From a checkpoint of a small image classifier: activation relu, 9100 steps.
Rows from block 2 of a small image classifier, named by matrix and row number. Rows with one number belong to one neuron. Each number is 128 + 32 x the weight over its row's rms, rounded and kept within 0 to 255. All counts start at 0.
After each neuron's rows are labels from the 100 images, of 14976, where the neuron reaches its highest value: "colour at peak" is the nearest of a few named colours to the mean colour under the peak. Only what is clearly more common there than usual is listed. The data: photos of plants, animals and fungi (iNaturalist). In brackets: how many of the 100, against the usual share in percent.
# fc1: MLP up (model.blocks.2.mlp.fc1.weight, 1024x256), inputs 0-63
# fc2: MLP down (model.blocks.2.mlp.fc2.weight, 256x1024, transposed), outputs 0-63

fc1.292 [ 71 111 100  96 142 162 122  78 154 154 139 121 137 142 135 185 136 117 163  93 119 135 123 154 139  94 170 100 183 204 137 159 121 187 112 102 151 123 112 157  76 129  99 166  97 151  92 135 119 116  92  88  63 147  82 117 183 134 138 102 120 141 206 137]
fc2.292 [149 142 153 141 122  89 116 159 104 198 214 140 169 153  50  91 110 134 162 106 186 225 122 103 134 150 102 144 112 128 109 140 142 179 138  77 174  55 146 112 122 131 129  99 100  90 133 141 139 166 127 141  75 127 117 187 131 103 142  72 142 129  56 121]
colour at peak: brown (60 vs 24.3)

fc1.560 [157 118 135 160 139  95  71 150  99 152 120  98 128  94 149 134 141 218 149 168 111 127  81 158 133  71 123 129 110 149 167 108 153 154 164 169 126 148 205 156 134 182 138 133 135 123 136 138 117 103  97 101 135 150  91 167  97  81 136 142 121 120 145 145]
fc2.560 [166 134  81 174 125  60 119 104  93  88 134 179 173 153 160 111 158 107  74 123 134 155 143  82 131 158 115 127 141 152 173 107 149 110 145 151 142 205 108 121 143  98 109  96 146 125 162 150 148  98 132 122 114 106 118 119 144 112 130 147 155 105 118 145]
colour at peak: black (76 vs 3.9)

fc1.9 [139 113  75 155 152 170 134 146  90 186 117 141 123 135 130 165 180 104 161 176 150 132  76 118 198 161 140 184 106 177 126  86 157 165 142 127 173 155 115  86 197 130 143 162  96 143 136 121 193 157  70  66 133 117 159 102 155  95 161 144 113 110 134 154]
fc2.9 [128 190 177 118 164 126 160 110 203  43 157  87 113 187 130 129 110 161  96  84 115 138 126  79 129 145  96 187 138 143 143 145 167  76 131 132 103 119 136 132 139 111 157 140 116 138 147 151  89  91 171  99 102  92 164 140 135 129 104  86 137 118 116  50]
colour at peak: brown (59 vs 24.3)

fc1.710 [131 130 167 103 146  96 165  45 181 120 108 143 131  95  97 144  98  97 110 157  48  73  98 137  95 118 114 101 136 106 124 128 130 140 154 135 167 169  93 204 167 107 160 162 130 175 120  94 144 185 138 212 124  95  99 133 160 169 121 102 128 126  71 127]
fc2.710 [148 121 146  94 137 163  72 157 106 155 194 122  98 162 112 131 101 164 105 168 120 130 114 114  75  76 166  79 150 164 146 121 136  81 143  99  35 166 109 129 149 117  94 117  99 117 124 141 105 177 128 147 160 170 164 213 142 186 142  81  82 148 122 105]
colour at peak: purple (28 vs 0.1)

fc1.631 [158  93 174  72  78 131 135 134 106 106 124 133 192 124 191 101 159 105 187 141 130  43 193 110 180 123 142 119 130 147 124 118 137 129 157 117 147 148 165 101 161 127 124 134  77  92 102  69 115  62 109 122 101 175 145 147 131 108 165 125 133 163 208  59]
fc2.631 [116 110 120 137 114 113 134 149 181  84 125  81 129 132 121  89 122 100 139  67 115 118 125 121 167 159 159 182 145  78 103 159 155 186 134 107 149  99 151 150 136  94 102 127 130  56 133 151 115 147 198 158 107 143 110 108  78  79 168 120 103 169 147 165]
colour at peak: black (74 vs 3.9)

fc1.30 [175 128  67  89 170 153 156  90 162  94 130 166 107 153 135 193 148 152 151  86 113 180 106 122 161 107 122 149  50 143 108 110 172 150 143 166 157 163 129  85 139 145 143 162 120  84  96 130 181 165 133 118 101 151 150 126 141 113 127 180 123 125 143 108]
fc2.30 [118  85 154 125 133 170 136 154 124 122 167 100  74  73 131  99 162 102 148 138 169 135 123 123  86 186 166  91 122 104  94 176 139 148 104 123 101 163 122  68  42 206 157  65 134 116 164 111 131 105 147 104 128 140 134  76 125 122 105  69 168  93 106 171]
colour at peak: white (44 vs 6.1); pink (39 vs 10.5)

fc1.332 [111 123 112 158 172 127 170 140 189 117 149 101 131 168 128  76 158 123 108 168 177 122 151 181 144 112 101 115 181 127 169 139 129 170 143 115 124 138 103 129 107  97 131 126 176  45 129 149 146 157 119  61 107 127 131 131  93 123 187 118 102 151  81 178]
fc2.332 [ 92 141 119 109 108  92 209  54 111 181 162 147  86  86  93  94 103 151 115 146 120 139 137 122  86 115 146 157 148 131 142 109 169 187 184 123 128 181 123 149  80 178 101 112 131 172 147 118  86 129 124 153 114 152 139 110 146 114 123 151 142  82 132 111]
colour at peak: grey (81 vs 48.6)

fc1.561 [148 116  86  83 184 192 186 179 133 111 133 129 153 132 116 140  64 127 120 138 120 125 108 169 126 157 165 104 138  89 140  95 139 116 145 101  92 112 127 175 122 110 121 161 166 164 147 165 139 146  95 159 137 121 174 171  79 148 105 134  99 118 141 147]
fc2.561 [110 144 168 111 137  93 182 155 157 118 144  74 128 115 135 161 138 118 108 135 128 115 150 110 144  87 116 142 128 172 128 127 146 146  94 119 117 165 123 155 131 107  88 140 109 126 128 171 104 141 139 138 141 148 109 118  71  90 177 115  68  87 135 108]
colour at peak: white (30 vs 6.1); pink (28 vs 10.5)

fc1.137 [151 114 101 123  75 124 116  69 135  93  92  63 182 105 157 147 110 163 128 106 137 120 102 167 140  57 144 161 129 105 153 117  85 142  77 108 138 149  91 107  97 134 107 125 153 124 140 109  88 113 158 115 121 177 159 116 164 140 189 108 147 106 152  70]
fc2.137 [177 145 168 149 124 131  72 227  98 159 142 135 102 143 121  77  80 150 168  95 111 161 118  92 164 118 112 166 237 156 154 176 113 166 155 106 113 108 147  92  85 109 114  75  77 153  95 127  64 110 145 160 195 127 130 137  81 151  93  98 149  97 146 152]
colour at peak: pink (33 vs 10.5)

fc1.676 [126 127 161 126  73 114 164 128 113 149 140 116 156 123 113 164 121 177 151 122 139 153 131 130 119 102 133 106 183 125 110  95 111 139 136 105  92  93  87 123 121 148 148 208 199  85 136 177 107 139 119 136  96 167 152 129 182  68 117 124 139 171 165 101]
fc2.676 [157  82 118 130 179 122 137 130  91 107 119 105 167 140 191 112 109 105 142 146 135 186 194 128 119 153 131 175 130 124  88 101 122 123 114 152 154 116 188 114 170 110  99 116 104 168 112 122 125  76 111  94 145 104 185 104 182 125 137  66 194 109 106  61]
colour at peak: orange (61 vs 0.5)

fc1.284 [149 116 108 172 118  70  48 124 122  94  95  83 134  57 140  72 155 168 143 104 122 119 109 123 147 129 170 160 131 133 145 143 177  67 172 134 110 133 158 143 106 119 149 124 148 149 189 117 111 180 153 145 130 123  48 149 128 115  95 171 112 117  72 138]
fc2.284 [129 168 137 118 159 115  87 141 129 155 113 126 114 188 201 119  69 115 109 143 108  91 131 153 107 141 149 142 137 135 134  61 139 122 130 110 168 169  79 118 150 152 163 128  87 115 221 119 107 152 111 176 141 169 163  99 187 141 145 152 122 171 159  94]
colour at peak: black (64 vs 3.9)

fc1.321 [148 141 128  93 102  87 122 168 105  98 134 126 216 166 169 122 172 153 105 105 194 115 125 170 220  74 118 189 150 135 100 150  84 105 109 146 151 156 146  92 153 162 135 106  84 125 135  65 127 142 107 113 102 115 107 121  94 200 141 131 140 141 121 154]
fc2.321 [169 116 125  91 145 128 133 119 124 151  94 101 117 129 105 120 110 133 162 160 176 142 118 142 100 120  83  81 122 141 142 128 161 156 132 109 115 175 133 104 167 125  81 144 182 128 175 127 125 132 152 163 134 116 110 158 121  93 165 126 140 163 139 134]
colour at peak: brown (70 vs 24.3)

fc1.554 [165  95 125 142 160 145 149 118 155  98 123 135 187 132  90  97 131  95 102  96 158 106 102 114 129 132  81 177  76 151 100 140 155 108 109 192  73 113 137  87 133 129 139 120 115 107 143 110 111  92  78 129 134 114 173 164  85 145 121 140 108 107 102 137]
fc2.554 [145 160 127 117 129 120  50 178  99 175 157 157  82 142 172 167 101 128 185 124 158 144 136 114 143 156  99 113 141 142 150  64 104 125 188 126 151 114 156 167 146 138  99 102  85  86 144 145  64 136 165 110 105 134 152 121 188 155 134 100  38 159 109 147]
colour at peak: grey (75 vs 48.6)

fc1.622 [149 127 110 135 135 158 138 175 117 115 139 112 153 161 122 123 183 176  54 128 130 110 197 173 143 164  53 111 135 107 144 129 142 148 130 154 146 143 102 133 122 147  76 117  79 155 170  52 187 140 176  94 108 149  76 116 151 152 154 106 112 145  99 160]
fc2.622 [ 88 109 201 135 137 139 136 114 111 141 110  58 163 156  39 160 159 106 205 152 155 139 119 137 145  84 112  97  98 185 150 166  85 118 145  79 136  81 119 129 103 135 132 140 132 161 105 142 143  77 141 174 173 161 113 146 103 108 114 144 159 169 172  86]
colour at peak: brown (62 vs 24.3)

fc1.675 [141 166 100  91  83 149 124 158 119 178 137 110 155 178 138 164 134  72 134 188  59 126 145 119 165 147 142 147 150 139 103 138 124 134 118 102 149 146 143  94 120 118 180 131  62 131 119 137 159 180 128  99  44 144 175  82 117  94 166  88 150 133 143  96]
fc2.675 [174 108  98 144 162 168 126 142 125 194  72 100 155 111 126 115 129 198 124 135 131 126 113 162 127 161 135 154  81 167 119 135  70 125 121 143 136 102 156  87 100 138  92 172 124 174 100 195 123 103  48  95 120 126 148 122 149 142 106 149 107  99 165 102]
colour at peak: pink (46 vs 10.5)

fc1.279 [145  95 185 100 131 143 137 100 124 104 152 132 139 131 205  68 111 145 105 103 105 104 174 143 141 142  83 183 128  96 118 154 142 100  77 107 155 106 120 131 159 120 139 160 149  60 153 126 125 150 157 139  70 128  39  90  86 110 157 146  83 146 147  84]
fc2.279 [140 173 115 148  84 121 122 130 125 180 150  91 162 147 122 107 177  94 177 178 189 179  95 133 113 170 140 146 133 115  98 106 119 159 122 121 131 174 114  80 137 178 161 151 187 127 123 128 128 148 114 154  91 161 103 115  80 178 130 158 109 107 116 103]
colour at peak: grey (83 vs 48.6)

fc1.187 [121 192 100 202  90  73 142 100 123 226 168 142 116 188 169 103 151 174  85 126 151 142  67 174 147 127 168 125 142 113 137 114 136 148 175 140 139 145 147  98 126 102 120 164  77 166 138 131  92 148  78  99 111 123 140  74 126 140 116 145 125 158 127 147]
fc2.187 [ 99  99 189 134 134 108 101 130 154 131 139  71 158 165 136 176 166 171 113 193 155 105  86 163 173  79 119 169 149 153 149 176 164  74 158 175 127 131  84 108 120 123 152  47 127 103 147  96  97 122  92 141 165  76 166 136  82 125 144 109 144 102 156 129]
colour at peak: brown (83 vs 24.3)

fc1.12 [122 146  90 212 125 137 124 151 132 143 135 177  85  92 139 120 125  86 125 132  95 111  67 172 160 122  81 126 125 125 119 156 228 152 115 116  60  78  92 120 138 114 123 209 111 124  98  76 166 126 115 155 140  98 180 121  86 126 140 140 130 154 195 128]
fc2.12 [155 136 147  75 110 152 116  98  88 145  96 128 174 156 167 163 190 151 119 130 184  89 171 123  90 140 141 170 105 151 152 131 112  89 224 137 151 128 130  53 166 107 170 100 127  77 118 151  74 141 115 160 169 133 111 100 187  85 131 113 114 135  89 136]
colour at peak: green (44 vs 2.2)

fc1.175 [ 97 146 122 147 189 118 139  95  94 234 115 140 146  80  94  86 120  84 124 147 115 117 155  94 106 133 133 146  72 169 141 124 135 147 114  91 118 141 138 135  78  91 131  87 152 124  78  93 117 100 110 164 157 109 147 127  91  72  91 132 146 156 130 150]
fc2.175 [135 168 131 147  96 184  78 136  69  77  69  87 133 103 140 150 169 188 131  54  93 142  91 144 146  82  99 155 142 115 130 136 156 103 155 157 166 166 147 120 128 148 110  80 141  57 123 101  50 149 130 136 172 129 125 168 109 153 167 148 160 143 174 151]
colour at peak: green (28 vs 2.2)

fc1.232 [123 160 101 117 171 112 188 155 134 153 129 151 117 104 151 101 134 145 113 151 181 124 178 127 186  96 142 170 145  69 138 116  90 140 169 137 124 125  93  92  94 241 121 156 164  84 143 149 172 117 138 170 165  66 176 144 108  96 140 159 103 135 148 179]
fc2.232 [ 51 145  89 148 121 107 142 150 123 106 115 123 145 141 105 135 135 179 142 100 105 150  88 119 181 102 100 101 184 154 117 109 158 139 158 192  91  74 184 107  67 107 149 104 124 144 118  82 158 148  56 111 138 125 137 107 148 118 159 154 141 132 144 103]
colour at peak: pink (39 vs 10.5); white (28 vs 6.1)

fc1.26 [108 127 143 145 114 102 131  94 172  88 164 149  63  85 103 142  81 110  94  79 153 104 104  85 134  66 105 110  70 106 124 126 119 120 107  95 168  62  99 125 141 133 123 117  92 132 155 122  99 150 106 236 127 161 123  88 139 152 140  77 152  61 141 154]
fc2.26 [117 120 158 110 141 138 144 142 133 143 102  87 191  92 174 109 158 155 145  97  61 154 111 140 179 100 172 106 199 105 119 130 143 189  92 120 132 154 119 126  87 164 114 145 100 125 149 114 122 160 152 100 178 133 168 135 115 165 122 134 145 226  58  74]
colour at peak: orange (51 vs 0.5)

fc1.672 [ 92 158  87 175 130 138 115 145 130  84 153 123 112 116 160  91 107 162 144 121  82 176 144 142 135 110 153  66 126 150 169  78 163 105 121 145 127 161 101 123 148 108 123 126 126 129 159 126 142 109 157 138 103 163 122  92 139 112  95 100 101 121  97 133]
fc2.672 [127 193 164 106  99 117 155 158 141 139 114  91 109 166 160  97  41 144 139 113 100 109 101 114 155 146 170 118  83 125 124 114 121 152 126 108  90 121 163  73 158 184 141 149  73 110 141 122 185 120 131 124 123 136 154 159 130 103 166 147 160 119 173 113]
colour at peak: black (52 vs 3.9)

fc1.425 [134  74 146 105  91 183 171 128 125 107 192 150 151 152 151 110 139 102 119 237 158 142 130  57  87 154 136 155  73  99 160 169 142  80 119 154 170 153  97  87  91 110  96 169 143 124 129 120 159  93 130 106  94 135 173 137 115 106 207 102 124 124 121 138]
fc2.425 [136 226  87 158 161 116 158 137 106  89 110  79 111  63  82 120 108 161 148  55 145 110 146 153 139  83  73 128 147 161 156 159 131 137  63 136 122 169 183  91 196 108  97 116 127  87 101 120 136  94  53  72  77 172 174 116 152 105 151 136 166 161 118 211]
colour at peak: grey (86 vs 48.6)

fc1.620 [128 153 155 121 101 109 151 111 139 140 124 135 138 112 194 145 131  99 142  63  83 157 121 169 117 124 105 127 127  98 105 131 131 155 130  77 241 135 148 110 127 119 125 189 134  84 108  66 145 108 141 111 169 124 113 176  59 136  82  43 140  94  98 145]
fc2.620 [148 156 109 116 110 170  17  80 122 186  93 162 122 144 138 123  86 134  77 140 144 103 164 169  79  82 103 122  98 160 115 124 140 107 127 113  68 156 140  80 128 111  97  80 183 131 144 139 123 130  70 175 146 118 119 142 188 103  99 147 126 116 154  91]
colour at peak: black (33 vs 3.9)

fc1.434 [165 154  96 120 108  90 226 111 130 102  77 100 161 144 111 128 111 128 115 135 171 177 106 125  94 149  76  68 120 141 140 105 196 179 133 192  75 102 143 127 156 162 121 101  76  65  86 103 157 119 192 107  83  91 121 193  93 148 153 171 125  97 139 127]
fc2.434 [122  72 132 182 141  96  76 138 138 111 139 177 125  87 110 169 146 153 146  84 108  79 119 108 114 177 105 180 131 136 181 137 116 145 142  66  81 122 120 175 102 116 158 179 210 171 181 176  81 142 142 121 144  89 208 100 147 134 185 131 136  88 139 154]
colour at peak: green (73 vs 2.2)

fc1.1 [ 95 158 145 126 157 138 152  89 116 128 131 103 113 131 128 117 120 173 142  90 104 104 118 153  96 137 156 145 219  62 117 124 132 101 105 217 129 134 169 108 166 114 150 160 109 134 133 110  65 134 115 153  86 165 143 140 169 149 183 126 119  97 146 133]
fc2.1 [181 103  73 145  67 112 140 169 155  84  95  78 115 132 121 156 133  71 100 143  80 132 133 104 150  84 115 167  92 166 128 157 161 115  63  98 160  99  70 205 177 133 151 135 147 129 170 127 108 146 132 166 115 116 160  96 156 115  93 155  70 104 111 182]
colour at peak: pink (28 vs 10.5)

fc1.240 [133  92 149 145 119 172 177 145 149 141  98 116 146 124 134 143 118  71  95 143 143 167 123 175 151 100 144 134 126 158 133 158 111 125 126  69 142 162 146 118 174 172 141 121  75 119 179 119 144 147 166 111  63 147 109 143  83 136 118 145 146  93  61 135]
fc2.240 [156 174 104 128 187 130 102 143 174 153 152 178 177 114 144 121  82 170  92 186 150 122 100 108  89 157 105 121 132  53 115 124 180 172 133 121 111 103 121 115 142 158 108 146  85 117 149 147 174 184 101 115 155 129 107 132 145 122 115 159 190 121 156  89]
colour at peak: black (66 vs 3.9)

fc1.105 [123 218 148 153 107 145 142 186  88 110  98 117 147  82 206 178 132 149 115 109 145 116 125 101 104 139 173 115 157  93 140 126 155 115 107 171 152 137 135 141 125 102  97  62 141  89 152 161 136 100 167  79 124 228 181  91 123  90 131 101 144  91 106  63]
fc2.105 [122 112 127 119 165 122  42 117 129  81 123 135 173 137 139 118 146 113 132 141 136 110 201 135 176 231 118 159 118 133 194 187  93 149 110 106 166 144  85  99 122 126 188  64 127 172  78  94  91  87 163 181 105 125 122 134 149 145 133  99  77  92 112 183]
colour at peak: pink (30 vs 10.5)

fc1.261 [126  90  89 124  91 101  78 134 137 110 128 130 120 131 126 187  97 129 202 161 140 104 173 125 124 118 130 135  71  90  68  76 108 139 150 170 186 135 121 120 124 123  92 144 131 137 145 161 116 140 158  80  55 127  71 112 130 110 133 157 104 158 181 138]
fc2.261 [132 106 138 134 133 140 144 115 175 179  99 196 153 165 188  83  97 169  92  67 135  98 125 155 133 144 156 136 124 187 158 147 152 164 122 110 184 121  78 148 115 100  92 107 111  59 130 100 115 188 130  79 183 127 115 132  85 136 136 117 190 113 110  88]
colour at peak: black (28 vs 3.9)

fc1.298 [197  90 133 153 151  71 103  44  76 161 146 176 125  88 103 136 126 154  76 104 152 108 113 151  75 139 120 163 105  60 134 115 132 127  92 198  95 121 144 122 152  95 108 162 164 153 181 147 155 170 144 137 145 149 153 162 114  92 147  81 184 185 113  88]
fc2.298 [ 95 136 148 162  85 100 138 177 163 119 137 127 106 157 132  88  99 118 110 136 131 132 103  96 170 119  94 185  92 189 171 140 155  85 190 131 105 100 147 109 104 124 133  93 119  95 120 146 185 130 158 127 106 165 129 124 154 106  97 177 109 157 104  96]
colour at peak: grey (85 vs 48.6)

fc1.128 [121 104 128  95 129  52 193 130  75 152 128 119  70 116 128 178 137  90 151  68 153 114 141 114 161 103  75 197 108 110 149 112 138 147 132 154  79 146  67 118 150  65 145 120 141 131  74 129 159  98 190 169 125 112  91  82 139 105 161 146  87 172  57 172]
fc2.128 [143 128 120 186 119 209 188  95 155 127 145 136 186  81 161  90 147 204 136  74 139 122 122  90  80 161 193 115 172 114  97 129 119 122 105 160  98 121 187 180  36 161 142 144 108  89 149 132 168 136 113 129  72  64 154 130 153 110 106 142 103  70 167 110]
colour at peak: grey (79 vs 48.6)

fc1.518 [123 151 164 134 136  98 115 103  58 126  92 130  97  80 143 145 110 104 106 186  95  74 134 165  67  90 155 142 172 156 135 163 143 116 132 100  99 111 187 169 100 170 161 154  89  85 105 111 110 153 114 127 100 208 107 123  88  98 152 140 138 129 199 145]
fc2.518 [121 144 135 110 141 126 182 116 144  83 153 136 145 166  96 114  65 153 108 127 131 146 117 115 124 127 116  92 144 138  99  96  80 137  57 147 153 111 117 204 142  97  91 133 130 137 183 108 133 149 159 101 115 127 117 102  94 117 118 173 178 115  82 141]
colour at peak: brown (83 vs 24.3)

fc1.181 [207  60 159 108 163  90 165 116 156  90  96 163 121 121 116 137 124 101 155 200 142 129  92 156 135 162 148 173  94 125  76 111 155 146 158 139 194 171 140  79  70 132 123  70 132 164 176 150 130 150 132 147 112 130 184 155 103 135  81 171  60 164  92 124]
fc2.181 [126 169 140 104 128  87 188 145 118 159 225 110 190 132 190 101 144 117 154 102 103 140 127 156 161 111 186 128 102 110 146 134 159  92 112 102 125 129  57 107 121  97 152 124  82  82 127 107 103 100 158 137 146 183  96 113 106 138 113 139 149 130 172 112]
colour at peak: black (91 vs 3.9)

fc1.168 [152 127  66 161 141 112 126  86 104 133 129  60 147 143 197 134 130 130 128  81 132 177 149 153 132  57 118 100 104  93  90  60 149 181 163 155  61 155 170 107  91  73  86 151  82 147 155  83 165 144 116  53  91 132  50 137 130 103 129 137 136  67 152 132]
fc2.168 [156 119 139 120  65 123 108 147 115 139 139 140 144 149 164 157 127 160 140 129 102 106  66 155 121 157 175 136 158 175 172 183 131 116 152  73 194 115  95  83 185 175 138 118  66  64 141  93 125 157 118 141 120 147 155  90  97 146 152 146 178 135 156 109]
colour at peak: black (85 vs 3.9)

fc1.552 [151 124 136 119 122 140 141 135  93 133 167  84 124 149 115 172 176 121 113 130  82 115  93 101 122  78 144 101 189 149 101 123 140 109 150 161 154 173 113 129 157 130 103 116 131 101 109  79 156 156 106 134 124 121 139 145 105 151 174 139 113  95 109 147]
fc2.552 [113  71 148 118  96 169 128 119 112 105 132 148 103  96  95 118 112 121 101  74 113 110 125  98 108 209 135 121  93 139 143 214 117 115 140 168 147  71  91 145 125 101 177 150 135 152 133 127 158  55 149 119 164 145 140 171 125 148 118 124 122 138 147  77]
colour at peak: pink (40 vs 10.5)

fc1.490 [109 111 107 173 151 205  98 186 158  96 112 134 101 122 135 117 133 179 146 206  73  97 126 130 102 149 192 203 231  81 167 112 102 113 133 139  97 127 127  67 147 100 120 157 137 147 114  69 136 131 192 116  84  69 129 134 127  94 124 132  75  76 145 140]
fc2.490 [107 196  77 124 108 121 165 207 100  55 165 155  52 188 176 106 116 146 146 141 138 119 156 117 114 112 142 115  81 142 121 117 113 113 100 109 139 109 134 123 129 133 119 154 116 117 119 127 132 156 115 146  77 121 133 196 129 156 120 152 148 128  77  88]
colour at peak: brown (82 vs 24.3)

fc1.468 [ 77 115  85 167 159 107 205 132 116 164 191 129 140 220  67  94 163 152 129 171 129  80  93 136 127  71 140 113 115 119 166 174 174 122 136 136 142 105  67 145 131 107 222 147 151  85 155 103 197  93 154 108 179 176 104 111 142 136 143 152  95 120 107  82]
fc2.468 [113 127 111 127 185 122  27 103 132 104 168 116  73 124 160  89 154 121 120  86 121 132 100 150  91 100  58 142  96 119 128 164 121 147 151  83 101 105 159 151 118 119 126 121 130 136 137 149  74 179 146 196 115 125 128 136 113 132 108 163 107 107 180 175]
colour at peak: brown (64 vs 24.3)

fc1.132 [126 102  90 112 173 137 187 146 125  94 110 133 176 134 128 155 144 110 103 166 161 119 119 133 134  98  93 138 160  80 112 156 108 101  16 177 143 105 139 135 121 198 108  99 134 106 153 108 140 157 123  96 139 140 121 138 127 154 122 182 100  64 154 156]
fc2.132 [ 58 117 119 121 133  86 132 133 123 123 192  92 113  92 130 135 134  88 125 154 140 208 139 123 138 119 136 140 137  93 113 149 135 130 153  94 117 137 120  78  99 121 163 166 164 155 167 154 114 149  97 219 119 124 136 119 110  80 123 129  60 122 115 104]
colour at peak: white (39 vs 6.1); pink (27 vs 10.5)

fc1.342 [139 115 104 135  48 127 174 122 115 128 102 153 142 139 127 171  62 154 219 145 125 146  78 132 163 134 131  65 120  64 146 133 207 129 167 140 120 105 166 127 143  87 144 135 123 149  73 114 145  75 106 123  98 230 148  95  69 142 170 143 140 152 140 115]
fc2.342 [ 96 140 150 142 174 130 141 124 149 162 165 128 113 106 142 152 163 134 145 138 122  63 151 176  90 126  79  92 122 186 143 171  99 159 174 178 110 123 144  71 115 138 137 102 147 118 154 122  98 137 163  83 156  90 170 147 145  71 112  74 113 140 155 104]
colour at peak: green (46 vs 2.2)

fc1.510 [170  89 109 108  85 102 146 127 189  97 127 141 137 120 118 113 132  84 154 153 120  80 109  98 127 127 127 128 109 121 108 116 118 129 153 137 119 171 105 103 130 124 159  51 166  95 178 103 158 121 188  79  89  92 136 133  93  96 109 186 167 138 127  79]
fc2.510 [ 78 152 120 109 127 135 200 113 164 149 159 131 154  60 105 116  78 164  81 116 104 171 171 107 142 128 136  92 164 105  97 115 170  93 158 156 114  93 141 101 145 145 176 128 189 146 165 137 106 104  86 115  91  89 137 160 103 132 134 135 154 107 193 151]
colour at peak: grey (77 vs 48.6)

fc1.123 [146 139 141 174 111 109 114 110 166 108 136 158 157 119 120 109  69 169 119 152 139 159 109 111 153 142 141  94 131 109 108 113 106 144 141 135  92 179 134  64 178 127 100 107  92 156 145 131 170 119 187 153 149 125 121  90 141 116 140 105  76 161 111 157]
fc2.123 [183 127 143  84 112 125 152 135 123 152 139  35 154 160 121 138 158 135  79 128 142 125 145  87 138 114 107 124 149 138 153 148 108  92 133 154 157  92 112 120  69 158 162  86  96 133 118 125 171 149 135 222  74 137 105  73 139 154 105 167 160  80 181 142]
colour at peak: brown (87 vs 24.3)